{
  "arch": "mlp_mixer",
  "model": "self-supervised image encoder",
  "dataset": "telescope images of galaxies (Galaxy Zoo DECaLS)",
  "train_examples": 88335,
  "image_size": 48,
  "crop_scale_min": 0.3,
  "horizontal_flip": true,
  "color_jitter": 0.6,
  "method": "vicreg",
  "norm": "layernorm",
  "norm_position": "pre",
  "hidden_act": "relu",
  "mlp_ratio": 4,
  "parallel_block": false,
  "inner_norm": false,
  "moe": "expert_choice",
  "num_experts": 8,
  "moe_every": 2,
  "expert_mlp_ratio": 0.5,
  "experts_per_token": 2,
  "shared_expert": false,
  "patch_size": [6, 6],
  "layers": 14,
  "width": 384,
  "projector_hidden": 512,
  "projector_out": 512,
  "projector_hidden_layers": 1,
  "residual_init": "zero_last",
  "optimizer": "nadamw",
  "learning_rate": 0.0013,
  "beta1": 0.9,
  "beta2": 0.99,
  "eps": 1e-08,
  "max_steps": 10300,
  "batch_size": 128,
  "epochs": 14.9,
  "lr_schedule": "cosine_restarts",
  "final_lr_fraction": 0,
  "warmup_steps": 510,
  "weight_decay": 0.1
}
Rows from expert 5 of block 9, named by matrix and row number. Rows with one number belong to one neuron. Each number is 200 + 40 x the weight over its row's rms, rounded and kept within 0 to 999. All counts start at 0. After the name is the row's rms in percent of the matrix's.
# up: expert up (model.blocks.9.mlp.up, 8x192x384), inputs 55-109
# down: expert down (model.blocks.9.mlp.down, 8x384x192, transposed), outputs 55-109
up.36,059,246,129,259,186,208,200,214,244,244,229,171,269,135,185,296,216,210,200,109,210,222,182,289,215,156,190,143,183,237,232,171,230,172,206,187,181,170,207,142,181,241,159,222,242,120,174,154,136,244,153,186,223,169,134,204
down.36,076,188,237,235,198,128,199,148,215,172,284,205,269,207,195,158,153,281,252,246,209,152,208,118,208,216,188,200,167,144,266,199,237,263,248,100,206,214,218,178,180,179,212,198,217,170,165,173,193,173,227,253,168,234,181,166
up.37,065,257,187,252,165,207,176,298,233,183,160,209,217,191,233,157,178,170,175,143,231,180,149,223,164,176,140,276,156,200,223,213,161,164,282,235,183,222,138,187,201,201,165,183,170,133,114,209,189,236,236,247,193,227,169,230
down.37,079,207,238,203,176,228,234,221,266,152,185,196,209,138,259,200,155,287,199,193,172,192,182,216,146,190,198,259,185,182,141,218,135,200,197,225,158,217,203,179,149,220,163,210,214,142,219,246,169,237,179,232,198,260,205,227
up.38,097,265,200,155,232,255,118,197,229,234,140,188,246,221,214,238,198,178,270,121,158,171,200,188,201,150,199,239,188,208,192,232,194,207,238,130,244,191,127,140,195,196,253,235,251,192,180,159,225,163,231,215,155,190,154,158
down.38,091,134,172,247,222,203,225,178,230,174,196,166,211,198,223,210,174,168,204,254,217,192,234,165,269,209,219,203,209,230,195,259,256,294,139,250,208,141,214,152,152,210,164,212,187,229,170,226,154,123,292,160,194,182,157,203
up.39,086,233,174,309,270,187,179,249,201,223,165,204,237,196,202,190,274,260,203,130,191,209,188,173,136,193,216,250,169,264,261,224,130,205,251,179,176,228,177,148,155,183,206,189,238,174,163,163,206,179,192,234,144,201,194,188
down.39,086,180,205,232,276,263,191,146,201,256,203,261,191,229,270,167,194,217,180,204,191,168,188,174,241,215,210,124,137,194,162,215,190,188,177,170,209,215,240,175,254,193,269,154,195,221,175,225,189,187,202,233,303,189,189,203
up.40,057,227,208,231,178,234,214,217,209,314,141,184,188,275,153,223,241,247,226,120,226,246,160,201,200,111,227,169,192,173,206,209,206,222,166,256,253,176,143,206,282,134,276,213,182,131,212,177,211,191,244,267,184,192,237,178
down.40,076,154,199,154,229,278,165,272,171,229,144,196,226,187,230,237,164,160,196,195,209,186,263,216,135,172,206,247,145,221,212,209,196,202,147,183,155,255,233,237,187,183,197,156,220,153,236,211,173,208,142,238,181,161,249,115
up.41,092,256,198,236,229,181,145,158,260,272,177,220,242,228,229,233,184,153,232,154,218,190,171,179,186,132,223,261,142,260,207,222,164,230,261,215,222,196,139,133,195,198,186,225,188,175,188,214,217,280,259,256,138,195,170,218
down.41,094,172,198,180,214,231,198,266,166,212,201,150,178,199,195,238,231,165,169,242,198,116,240,222,243,183,165,203,198,186,238,231,146,188,179,265,208,195,180,239,242,210,239,186,241,199,116,186,231,214,235,234,145,150,165,172
up.42,141,225,169,220,217,163,177,242,257,202,195,217,228,130,233,247,282,187,211,116,212,275,158,131,200,163,197,198,128,214,187,253,199,192,234,243,219,248,172,164,193,234,273,226,247,221,167,222,186,207,214,160,200,188,194,187
down.42,134,182,219,200,158,233,164,240,209,256,177,197,157,161,185,165,172,203,201,175,225,202,206,159,213,199,221,134,238,163,206,222,212,215,138,217,163,184,181,219,229,156,256,231,184,208,183,164,201,114,178,201,174,232,203,244
up.43,154,224,173,225,146,167,185,237,167,169,217,145,191,223,199,294,111,269,211,198,210,274,153,182,195,201,194,168,201,274,190,332,210,246,213,206,254,231,163,199,179,201,208,254,203,178,140,150,228,218,222,183,143,238,212,232
down.43,132,156,273,100,283,261,239,237,158,250,127,175,296,114,224,183,218,212,198,107,163,221,205,180,199,132,305,142,238,191,196,236,168,230,135,271,121,96,213,200,218,180,287,208,255,194,190,156,163,189,252,291,193,225,148,200
up.44,062,226,187,287,210,192,252,231,192,244,271,157,254,182,163,193,221,203,216,128,105,218,225,202,159,146,193,212,189,237,183,169,207,181,269,257,204,161,203,172,169,251,162,161,218,149,186,208,211,214,165,201,201,242,155,218
down.44,075,238,186,214,217,134,166,142,243,256,199,187,248,157,185,190,252,127,205,165,143,192,220,196,186,138,204,199,181,207,211,273,268,211,197,165,162,134,198,203,226,161,171,210,97,189,228,128,130,160,272,232,170,191,206,196
up.45,070,211,263,249,125,170,172,268,187,258,200,124,210,199,205,184,250,226,174,140,226,206,257,154,188,143,228,243,165,124,225,212,194,246,187,198,145,227,137,188,251,261,188,164,208,179,200,122,261,159,197,237,149,207,216,167
down.45,082,244,146,264,213,245,228,148,244,237,256,239,189,193,192,221,192,212,181,318,193,235,264,121,222,164,165,228,179,169,218,292,222,189,164,237,237,207,166,146,204,159,256,222,205,197,202,158,232,207,210,271,176,244,216,225
up.46,085,240,189,263,183,269,204,257,179,252,221,120,228,190,255,265,211,174,229,135,143,234,157,156,182,131,230,186,256,227,217,195,247,221,197,196,236,186,200,140,267,200,185,223,223,126,180,183,163,239,245,246,170,196,210,204
down.46,087,264,234,153,215,169,187,262,241,193,132,177,260,200,214,275,219,197,169,212,161,262,225,157,171,210,192,208,283,211,164,252,110,210,179,252,232,259,162,146,209,205,212,190,145,207,183,199,164,185,230,248,215,212,206,175
up.47,159,191,201,129,236,145,168,191,216,159,186,143,189,252,119,221,174,204,176,197,185,205,188,153,212,183,117,176,170,220,166,225,222,185,160,244,169,191,228,167,185,200,145,120,199,143,204,217,193,157,205,250,232,254,200,155
down.47,164,244,170,190,236,203,216,238,234,263,205,159,209,211,206,202,260,176,245,239,221,231,213,217,167,224,223,159,210,163,239,239,216,208,212,207,233,151,163,255,232,230,235,239,188,187,165,160,231,267,140,165,167,185,238,238
up.48,088,227,200,168,213,294,261,245,221,241,208,202,331,216,170,243,142,163,151,139,194,241,202,200,187,124,181,199,168,203,206,187,182,230,296,198,210,218,123,120,233,204,229,198,185,220,216,165,252,232,199,248,224,227,170,225
down.48,094,259,167,138,200,171,196,228,228,233,177,159,252,271,234,87,169,231,181,237,158,235,179,101,188,232,134,211,258,141,286,244,204,212,194,196,242,203,269,142,150,228,176,196,198,229,189,174,214,238,288,189,253,234,199,148
up.49,074,232,257,258,191,187,206,188,220,246,167,174,269,185,176,243,188,205,209,171,190,242,194,188,239,165,181,218,181,264,213,246,169,278,207,209,232,256,134,164,165,217,195,159,227,169,160,144,210,223,191,201,218,215,140,238
down.49,083,168,157,209,200,211,148,281,203,173,213,200,266,201,161,218,183,172,134,213,179,227,180,151,127,157,202,225,213,239,183,137,250,183,189,189,172,244,217,243,195,155,213,216,209,146,261,172,219,229,243,254,98,115,187,207
up.50,090,243,217,263,257,184,205,234,207,261,166,218,242,148,221,200,179,177,259,147,240,210,214,191,165,152,199,209,243,184,218,290,148,158,232,163,187,228,136,183,219,250,243,200,210,152,110,160,213,236,212,209,223,169,159,199
down.50,093,220,202,235,223,184,211,184,155,169,212,231,305,239,293,192,272,197,205,226,134,211,119,204,122,246,239,234,185,234,234,284,110,300,175,145,202,130,230,146,219,135,209,276,198,173,193,263,228,260,182,223,171,234,178,144
up.51,065,272,217,263,208,218,158,226,235,137,159,169,215,235,221,259,241,175,256,172,157,167,229,226,157,167,218,193,171,199,237,247,216,232,251,204,215,240,153,188,228,209,209,210,208,163,175,181,240,235,232,247,194,217,188,186
down.51,076,180,173,190,135,235,215,225,179,188,217,272,226,208,225,139,225,200,184,224,217,225,209,256,184,155,199,153,168,235,186,211,196,124,268,252,135,202,211,155,228,191,159,204,241,159,208,219,159,185,187,221,224,167,269,265
up.52,105,198,234,272,242,278,192,186,252,210,197,207,267,157,176,185,228,214,222,141,173,188,214,200,178,183,184,250,185,223,207,287,204,280,188,205,240,246,120,117,198,174,224,221,250,154,121,190,194,258,187,190,185,238,144,185
down.52,094,213,225,239,207,136,188,139,209,260,258,250,150,228,161,236,233,192,191,272,155,157,219,243,168,262,206,211,197,209,180,86,143,252,162,215,245,217,191,174,205,207,237,147,237,141,185,219,215,190,150,217,251,203,204,124
up.53,072,263,184,230,236,184,177,248,190,214,157,189,252,231,150,230,275,168,226,189,139,212,135,224,156,166,194,256,139,130,228,203,161,216,250,189,210,232,160,173,210,190,211,173,253,135,125,124,127,244,201,202,173,220,174,167
down.53,084,203,194,171,170,206,244,238,286,196,246,224,187,283,203,132,173,209,216,224,149,213,208,196,170,180,196,159,182,263,143,217,253,151,257,241,218,199,194,204,148,239,182,198,178,168,243,230,141,267,228,177,203,195,202,198
up.54,081,243,205,214,160,225,135,249,226,238,229,143,244,188,138,212,246,143,162,146,216,214,187,178,82,205,146,149,176,218,208,181,221,212,218,222,199,175,179,180,201,178,229,200,290,204,123,237,276,227,229,204,217,221,198,226
down.54,084,198,249,180,205,146,198,182,167,204,194,154,183,250,264,161,172,207,193,184,183,196,252,109,196,204,127,199,187,141,173,271,148,167,200,173,122,232,223,155,231,230,177,159,272,240,189,200,190,198,289,178,290,252,226,187
up.55,080,262,213,232,292,218,196,161,233,216,102,197,247,227,283,238,215,174,198,145,139,206,252,214,166,176,175,178,197,128,216,205,191,200,240,183,213,207,183,154,153,171,198,200,241,198,149,140,252,258,245,203,176,160,180,202
down.55,080,162,227,322,243,215,242,204,222,212,170,250,161,213,208,188,258,195,245,265,116,186,215,215,232,268,136,195,186,201,213,180,186,185,188,227,164,223,258,212,233,235,192,214,249,254,217,211,105,146,196,184,210,249,146,159
up.56,064,233,185,186,176,159,169,174,214,154,189,145,293,225,124,238,242,204,253,159,201,187,257,197,206,190,204,231,182,240,221,167,192,208,172,143,123,207,186,189,233,217,233,145,234,142,161,239,203,199,213,252,186,205,202,197
down.56,078,225,186,244,172,173,204,173,290,216,237,199,176,146,215,239,251,274,203,224,175,155,143,196,155,165,229,199,121,202,224,226,213,253,173,181,149,223,220,189,144,161,221,209,245,224,143,170,223,233,198,273,241,252,164,130
up.57,069,223,200,232,212,136,182,275,227,228,200,218,293,187,172,214,231,209,233,168,176,214,227,104,226,113,210,179,194,209,231,209,204,249,240,207,240,188,187,135,194,211,229,224,174,204,238,143,238,188,197,261,163,200,192,228
down.57,080,186,144,151,188,106,229,158,266,203,202,204,192,246,275,148,228,167,181,182,209,209,125,193,250,180,189,148,204,202,221,133,168,184,202,171,135,210,197,234,230,197,189,225,145,204,168,278,234,242,192,223,244,192,179,176
up.58,085,239,211,257,167,213,207,224,200,224,150,198,229,221,157,273,191,185,247,135,208,235,151,190,176,150,224,253,160,221,225,271,150,202,251,218,186,246,136,211,163,250,242,205,207,192,152,175,175,187,236,172,181,205,280,172
down.58,087,198,181,214,198,251,278,215,235,271,231,197,215,226,134,245,241,234,221,239,238,202,184,228,193,206,257,292,139,165,197,214,210,215,240,238,197,230,247,176,258,174,172,221,184,220,223,200,108,259,218,287,230,180,230,213
up.59,065,260,240,270,225,287,162,169,174,225,162,231,203,178,205,207,164,206,193,120,260,262,244,222,207,182,220,225,230,176,230,190,218,212,298,190,197,268,183,245,191,264,224,217,146,238,176,197,233,256,184,225,93,180,205,223
down.59,082,176,241,224,192,171,156,238,214,219,260,187,211,213,195,184,209,152,207,144,178,235,170,243,176,203,179,164,236,152,177,160,130,195,128,165,121,179,211,240,121,65,206,231,180,235,240,219,94,191,155,220,263,236,222,129
up.60,102,213,199,145,204,244,189,139,241,209,171,196,225,166,207,216,186,148,270,224,197,173,207,179,160,173,224,216,196,253,237,275,246,194,195,152,190,105,177,229,205,205,256,188,152,137,174,164,183,225,203,245,132,235,199,156
down.60,101,172,154,174,198,190,175,181,197,173,173,221,214,236,213,185,240,231,267,203,225,203,190,137,167,230,153,265,112,124,245,231,242,163,173,207,188,167,230,241,245,180,132,210,203,288,223,291,190,173,238,205,186,212,216,141
up.61,076,257,222,218,274,187,193,293,234,189,72,227,247,195,214,270,227,202,212,196,203,225,191,138,250,149,169,215,159,276,291,234,171,168,239,200,240,213,160,142,217,237,182,244,210,198,177,252,219,200,211,221,191,220,164,218
down.61,083,207,214,244,207,265,206,238,242,184,231,179,236,214,212,191,171,165,254,196,134,206,201,220,209,282,176,154,210,172,216,202,211,168,214,125,236,240,206,229,216,243,184,259,204,161,149,218,188,181,210,208,185,219,288,218
up.62,097,267,258,231,218,196,155,244,201,187,250,117,268,203,192,228,212,267,249,182,200,223,137,163,150,122,266,166,194,194,211,242,242,185,262,204,231,179,114,141,201,195,216,137,185,124,199,169,185,236,153,227,146,162,159,183
down.62,086,219,113,199,155,218,221,188,181,202,156,226,202,298,270,183,276,211,235,222,178,227,193,197,241,280,129,163,140,157,180,235,203,214,156,188,282,215,250,214,257,224,229,229,133,267,244,254,168,182,226,218,235,212,278,182
up.63,166,193,228,198,294,260,211,161,235,145,228,200,265,190,163,208,268,234,177,223,122,185,219,226,180,223,265,191,174,259,237,294,235,285,160,152,212,206,143,180,151,184,255,205,215,135,155,171,172,159,216,315,181,143,218,169
down.63,151,312,154,190,247,216,122,208,188,220,200,189,225,207,172,163,182,248,172,213,233,219,157,230,171,168,208,151,129,219,189,231,210,167,239,214,183,180,184,214,144,160,199,173,183,205,225,190,170,245,156,268,198,168,265,264
up.64,169,206,204,171,200,246,171,156,248,123,226,149,167,247,198,192,243,263,248,222,205,211,222,195,209,258,194,147,191,242,142,282,230,220,198,208,225,115,191,239,174,265,241,241,203,129,219,179,234,112,291,254,159,243,219,194
down.64,151,192,230,218,242,180,223,216,195,263,223,198,207,200,216,166,248,217,150,245,208,243,195,182,175,163,184,117,253,184,236,172,186,233,181,187,182,178,203,243,227,187,211,262,162,170,211,224,199,248,156,398,186,188,200,191
up.65,086,223,236,170,156,230,169,214,217,229,150,118,190,205,197,204,256,184,207,144,268,261,175,223,204,161,192,203,153,270,253,257,198,243,235,163,256,197,152,210,195,194,187,180,284,118,210,159,273,204,178,167,206,200,188,195
down.65,092,186,224,198,188,182,222,223,231,204,159,220,258,176,265,229,188,145,176,275,148,258,175,248,153,220,249,144,209,205,232,158,162,236,164,173,120,166,218,199,174,216,202,215,213,219,186,264,175,201,184,250,201,183,201,201
up.66,063,188,223,191,222,231,190,189,181,205,159,140,254,287,197,235,258,184,219,206,159,182,217,224,193,91,218,181,194,213,194,195,246,259,238,165,214,215,139,134,227,112,204,328,224,134,182,145,197,183,218,149,165,226,199,236
down.66,074,199,194,269,248,195,282,186,270,194,173,203,214,200,203,174,229,277,202,194,264,180,322,172,262,282,124,162,216,169,180,205,221,164,164,170,189,191,206,232,139,176,140,220,154,154,191,206,122,136,236,174,129,137,195,159
up.67,158,255,215,192,214,162,158,162,278,185,257,184,146,221,236,221,261,248,185,167,201,199,190,158,104,176,215,180,157,315,176,300,193,188,231,213,196,137,153,186,187,218,232,230,216,113,172,130,197,181,243,257,186,168,171,176
down.67,148,236,194,208,249,137,151,263,140,242,221,230,240,228,229,175,232,189,159,216,223,204,157,182,157,187,174,202,185,168,239,248,225,208,237,106,218,199,135,226,157,171,220,310,167,145,185,175,249,230,155,282,185,231,231,305
up.68,059,255,301,168,220,213,220,184,245,191,183,198,233,292,156,195,216,200,203,101,149,240,163,162,184,207,222,157,175,226,267,244,198,211,201,212,166,226,167,146,150,197,186,216,221,217,190,123,248,207,275,224,213,182,192,224
down.68,077,145,216,263,211,196,195,238,162,210,171,130,144,177,225,185,225,179,143,215,200,216,228,205,197,146,204,216,167,178,158,251,193,220,214,181,170,187,198,194,145,178,156,194,171,186,124,204,225,234,148,135,201,155,170,282
up.69,206,155,216,170,201,258,199,187,183,192,231,177,209,190,270,193,182,241,215,216,166,221,199,151,185,251,220,158,224,177,168,258,245,196,180,241,216,140,203,152,162,166,324,263,214,198,198,200,103,145,217,388,172,242,232,170
down.69,183,285,198,236,182,161,217,182,193,211,162,267,196,173,208,215,205,186,168,245,177,232,173,218,206,155,242,171,216,214,256,260,186,137,253,204,236,280,193,208,197,246,229,173,166,202,179,217,243,182,209,284,247,174,158,215
up.70,076,297,224,221,245,268,196,248,239,260,135,229,273,145,198,183,197,207,264,112,165,264,152,179,144,112,222,205,154,215,248,248,173,128,246,227,237,197,144,154,236,174,270,210,206,120,159,157,237,183,170,258,207,189,199,271
down.70,082,258,201,168,217,196,219,181,203,245,218,139,198,226,260,174,137,161,237,117,217,223,228,147,199,191,193,171,197,233,194,211,167,131,241,180,270,200,155,193,262,345,139,238,183,225,197,142,271,152,248,207,202,187,130,222
up.71,131,280,138,227,173,167,225,241,246,231,211,216,227,234,190,247,193,236,200,143,185,166,179,158,204,184,211,272,172,272,217,252,194,176,286,202,251,198,210,117,202,261,216,210,171,150,200,134,201,248,290,249,127,196,242,188
down.71,109,208,220,195,230,235,184,123,225,177,259,269,211,242,277,213,259,176,185,218,146,162,198,267,236,217,255,242,216,155,217,147,199,169,223,119,160,136,192,115,232,250,196,239,224,202,273,296,207,187,220,165,251,146,147,270
up.72,153,154,232,204,215,252,168,164,200,134,176,138,185,194,165,196,192,222,185,247,239,196,194,265,131,198,129,108,210,271,131,223,218,270,155,187,221,101,184,280,170,226,244,138,215,151,138,183,189,150,252,228,197,276,266,214
down.72,145,228,200,250,192,200,248,218,209,222,221,174,169,207,210,235,273,210,177,206,193,215,217,197,180,152,198,171,246,162,183,236,223,212,172,194,146,168,154,173,222,172,300,253,132,207,199,192,181,259,173,367,158,170,230,229
up.73,083,251,235,274,193,193,202,248,241,240,194,245,296,195,191,231,235,179,180,173,211,171,175,186,178,209,225,232,200,275,214,224,205,212,204,162,203,198,144,180,189,217,255,157,247,126,178,129,190,215,255,236,176,180,171,191
down.73,082,215,209,161,156,217,129,211,214,187,183,167,255,139,187,187,131,206,164,186,111,147,231,310,226,181,243,303,150,240,197,251,235,168,223,186,140,210,159,179,174,197,243,172,198,168,213,202,144,220,212,199,211,266,220,150
up.74,060,208,256,237,213,185,224,180,282,173,247,236,198,157,133,239,256,171,208,117,142,220,223,190,138,183,242,222,139,229,275,238,201,186,160,241,245,218,119,142,210,192,193,229,213,123,197,212,203,179,194,191,151,225,207,219
down.74,074,182,247,255,166,240,184,240,185,174,137,260,201,250,183,202,161,283,195,134,160,301,197,161,187,183,185,209,137,221,198,214,244,212,213,189,186,201,214,199,189,271,206,187,191,194,174,185,228,195,223,267,234,241,198,149
up.75,062,241,220,178,212,173,182,222,203,263,266,118,281,182,195,232,235,314,263,167,218,263,177,144,204,220,240,165,161,221,189,217,199,163,214,202,205,225,148,114,219,234,189,194,249,204,216,152,222,214,228,172,227,152,227,166
down.75,076,227,207,221,218,211,253,285,209,208,246,215,196,178,225,239,202,231,292,166,182,189,148,152,200,178,131,219,251,173,202,172,194,201,254,131,238,146,259,168,162,172,210,212,235,255,167,154,207,195,190,218,274,195,298,161
up.76,084,246,228,249,253,199,158,210,182,166,164,182,263,233,270,249,244,187,180,190,208,181,198,186,215,220,231,208,186,198,236,217,176,178,313,200,277,198,182,158,184,179,149,139,186,92,202,198,192,274,135,298,186,196,193,246
down.76,085,210,193,123,230,139,227,230,279,187,165,145,255,165,174,217,242,183,204,160,192,181,196,206,172,169,199,89,291,186,220,285,185,180,186,232,210,132,192,161,212,282,248,158,193,201,231,113,204,166,262,219,176,154,173,254
up.77,060,238,205,203,194,164,234,237,212,170,199,170,255,184,179,246,216,165,190,187,134,201,140,262,217,174,241,192,244,219,207,169,130,238,271,200,192,254,165,230,248,168,222,226,195,150,209,172,199,221,179,202,96,247,176,188
down.77,075,223,167,178,249,214,215,192,182,195,185,189,260,198,247,155,204,248,230,244,249,170,239,163,185,196,173,150,195,165,140,162,161,214,219,196,107,240,239,224,182,146,202,164,216,176,202,167,263,212,252,199,197,118,207,214
up.78,105,229,242,247,179,223,191,173,243,200,183,181,238,223,259,164,234,187,234,149,197,206,178,150,187,154,179,196,147,196,192,205,190,256,239,116,218,195,157,182,162,200,193,192,244,170,165,151,144,223,212,236,190,220,142,177
down.78,096,188,288,124,182,249,171,221,127,172,142,144,153,151,182,290,185,183,222,175,222,152,224,187,208,174,178,230,279,182,174,176,189,188,140,215,141,159,115,215,262,116,219,234,223,187,153,224,184,211,202,309,186,190,176,138
up.79,159,213,198,186,155,135,116,157,183,216,232,228,259,228,195,227,212,201,156,235,266,185,219,162,196,248,202,232,186,227,276,211,183,204,254,118,253,246,155,234,215,257,130,192,236,122,142,142,262,188,158,143,198,144,163,198
down.79,145,198,262,173,209,227,250,201,185,229,160,151,258,146,209,165,223,156,181,233,272,199,195,213,215,162,220,195,220,117,136,200,212,166,129,142,136,111,260,247,158,179,210,218,175,205,180,209,161,246,230,256,258,187,220,293
up.80,072,266,201,270,190,217,232,210,187,279,224,137,232,199,221,206,227,167,215,118,225,258,203,224,151,167,171,254,204,195,246,268,162,197,264,247,293,227,128,166,176,184,188,243,206,160,189,137,221,255,204,190,204,167,190,194
down.80,082,189,203,282,195,142,220,249,273,171,164,268,145,224,229,192,185,192,191,225,200,222,223,196,265,254,199,124,266,179,206,185,153,205,198,173,208,142,204,207,219,195,182,183,224,170,277,229,155,167,206,221,170,169,180,177
up.81,080,237,178,251,193,168,216,185,191,251,134,197,244,192,189,244,189,195,278,220,203,185,219,187,196,196,211,223,214,227,176,227,181,209,240,193,221,242,158,118,216,187,245,171,210,168,164,165,192,173,269,200,202,185,171,216
down.81,086,206,266,181,230,214,229,149,200,188,179,149,164,138,193,218,150,237,201,170,193,200,215,180,184,66,218,116,206,193,235,240,266,146,257,120,193,188,268,184,294,259,191,198,213,221,161,203,225,201,106,119,177,241,214,217
up.82,053,193,203,219,215,189,188,154,264,195,148,204,126,160,229,190,216,247,206,168,188,141,174,248,153,183,218,182,195,185,224,184,149,211,226,190,230,199,112,139,187,180,173,156,250,164,192,164,186,262,217,212,282,187,162,166
down.82,072,237,152,180,181,206,236,252,207,265,267,152,205,202,253,139,195,140,249,213,168,221,188,186,200,214,181,171,227,220,240,188,174,256,175,221,204,240,306,228,186,243,269,172,226,172,96,194,246,125,162,240,227,233,281,241
up.83,066,189,141,265,240,184,239,248,253,194,200,217,297,184,198,207,173,171,168,145,237,177,258,185,204,175,215,232,157,246,208,197,188,233,260,220,211,254,205,125,182,208,235,241,210,226,150,164,169,213,186,207,175,152,168,177
down.83,071,262,199,224,195,257,203,255,200,219,176,153,223,247,232,137,273,190,236,185,142,186,169,179,173,177,281,194,234,177,192,213,194,224,196,187,172,246,201,170,222,170,228,256,274,209,154,238,245,165,190,207,285,226,222,171
up.84,065,186,184,294,173,206,270,186,308,238,195,269,118,195,156,203,248,222,172,134,114,243,218,103,200,163,205,219,154,199,176,257,216,220,241,149,236,222,200,168,233,174,163,240,196,144,223,192,154,270,236,259,179,185,158,221
down.84,075,154,222,235,172,146,201,123,225,183,220,198,242,205,212,216,218,254,201,213,157,206,244,225,213,217,123,174,266,217,187,201,174,260,166,272,223,217,193,147,197,96,198,209,149,167,219,203,200,148,186,211,158,277,212,193
up.85,143,196,165,178,275,232,136,221,191,257,193,181,267,232,192,171,191,172,224,183,196,200,208,193,155,174,223,202,241,203,188,244,180,204,203,244,204,262,173,208,149,171,199,214,214,150,137,183,206,205,197,272,152,263,209,182
down.85,146,179,207,155,168,246,198,305,119,117,137,231,173,149,216,247,198,229,258,175,217,267,168,173,170,135,220,209,148,234,242,251,228,184,111,226,187,266,206,250,226,203,212,153,197,203,210,199,167,148,218,217,199,201,144,197
up.86,061,231,274,251,171,205,265,217,235,182,207,169,312,220,183,211,240,252,281,182,209,261,107,167,187,221,218,225,154,245,237,214,215,178,235,202,194,260,178,129,214,140,174,167,215,166,212,164,194,185,158,173,197,148,156,176
down.86,079,161,220,231,148,228,198,286,201,146,238,187,141,151,270,218,170,155,186,158,257,248,236,233,172,249,198,203,175,169,220,187,221,175,211,215,267,195,280,204,170,183,227,207,155,248,248,165,147,202,171,199,159,201,219,152
up.87,086,275,221,205,202,180,173,220,224,185,177,192,249,236,224,254,243,163,215,129,176,200,156,206,150,182,155,239,219,220,287,159,207,237,250,197,187,192,132,148,212,162,215,231,233,179,206,168,256,253,233,235,187,249,212,217
down.87,086,149,157,199,151,243,156,249,212,164,128,208,143,212,195,233,191,154,229,176,279,223,141,165,193,137,251,202,210,198,184,242,212,154,159,197,241,191,207,224,120,142,227,227,203,140,178,228,256,168,198,196,173,199,218,249
up.88,051,234,111,284,221,178,168,199,233,283,212,105,165,162,200,205,216,194,212,169,189,255,188,257,193,174,222,272,203,211,234,158,247,256,247,229,215,181,65,169,196,248,173,203,148,123,249,129,209,256,161,195,196,157,234,242
down.88,070,214,235,207,216,226,203,241,284,164,200,179,233,236,211,181,221,267,214,158,145,264,259,255,225,140,221,242,183,221,245,187,265,235,210,182,252,147,206,199,254,164,203,242,139,183,226,207,219,157,165,198,165,97,253,214
up.89,090,282,238,292,208,161,184,207,222,214,162,156,251,217,227,223,244,217,242,125,173,242,179,118,232,170,194,273,182,278,254,274,169,249,221,216,246,223,156,139,189,254,167,177,222,158,190,160,190,194,207,233,146,217,180,194
down.89,090,192,235,201,211,240,185,245,169,246,261,245,180,268,310,195,90,198,195,126,224,188,167,130,178,215,236,176,201,249,248,146,152,167,202,192,272,212,170,206,241,137,201,220,200,274,135,269,194,201,190,221,168,169,208,216
up.90,115,284,214,187,223,187,175,209,207,262,201,182,293,223,162,158,190,204,295,128,212,193,138,193,194,165,239,251,216,181,248,186,164,206,316,169,181,237,199,163,238,153,258,230,256,228,146,177,200,218,210,251,202,234,174,210
down.90,112,242,190,104,264,186,209,107,196,283,271,205,244,202,265,124,185,240,267,258,225,132,299,188,207,201,164,213,201,124,172,255,198,111,229,170,145,207,179,200,213,141,166,186,225,208,213,185,200,206,199,194,184,183,177,165
up.91,154,205,266,180,239,175,203,230,164,192,126,153,256,154,197,183,154,217,253,192,182,209,136,133,198,139,147,188,200,185,153,175,133,234,218,221,205,201,215,167,243,270,127,169,233,180,228,213,199,153,194,222,241,241,114,183
down.91,175,214,151,239,253,182,167,241,234,243,211,173,215,222,247,258,272,171,193,231,211,227,236,245,211,185,200,163,177,178,240,176,284,296,269,196,243,122,173,212,212,167,178,265,168,179,205,181,209,191,177,185,180,185,240,254
up.92,058,227,202,193,245,187,229,221,214,201,182,164,241,133,171,165,214,185,247,163,166,231,207,177,241,175,143,233,219,199,159,268,226,187,216,244,170,203,117,228,179,173,181,246,185,183,144,137,207,192,137,221,158,138,149,171
down.92,071,118,164,244,202,99,190,220,204,182,208,261,157,271,205,170,150,188,176,190,201,189,133,201,198,154,279,248,215,260,224,220,243,243,200,183,233,172,146,184,133,162,180,251,138,183,191,202,244,244,214,170,94,190,198,241
up.93,115,219,163,221,222,212,198,256,192,168,184,194,278,224,207,188,236,204,200,165,168,238,249,211,213,230,209,190,176,259,215,192,209,262,236,209,235,275,196,112,214,271,266,225,221,115,140,204,138,216,229,225,172,149,154,163
down.93,103,285,216,132,280,212,162,228,263,263,202,182,257,216,150,194,253,167,199,204,247,191,213,200,216,190,172,146,265,210,251,230,160,146,222,186,285,195,272,231,212,200,238,219,192,267,200,216,228,262,225,217,226,249,211,185
up.94,063,251,226,134,164,243,204,136,230,180,225,170,220,215,209,237,206,235,239,147,266,213,232,163,191,123,231,202,139,161,220,216,282,198,206,158,216,208,184,133,156,165,226,220,281,182,172,210,232,262,253,294,153,183,198,208
down.94,070,248,261,171,199,257,225,209,197,199,244,279,181,153,181,232,271,218,182,195,239,152,164,138,180,160,248,210,186,168,142,252,214,141,193,199,195,124,128,207,162,138,220,177,291,132,174,211,233,178,179,123,210,208,219,169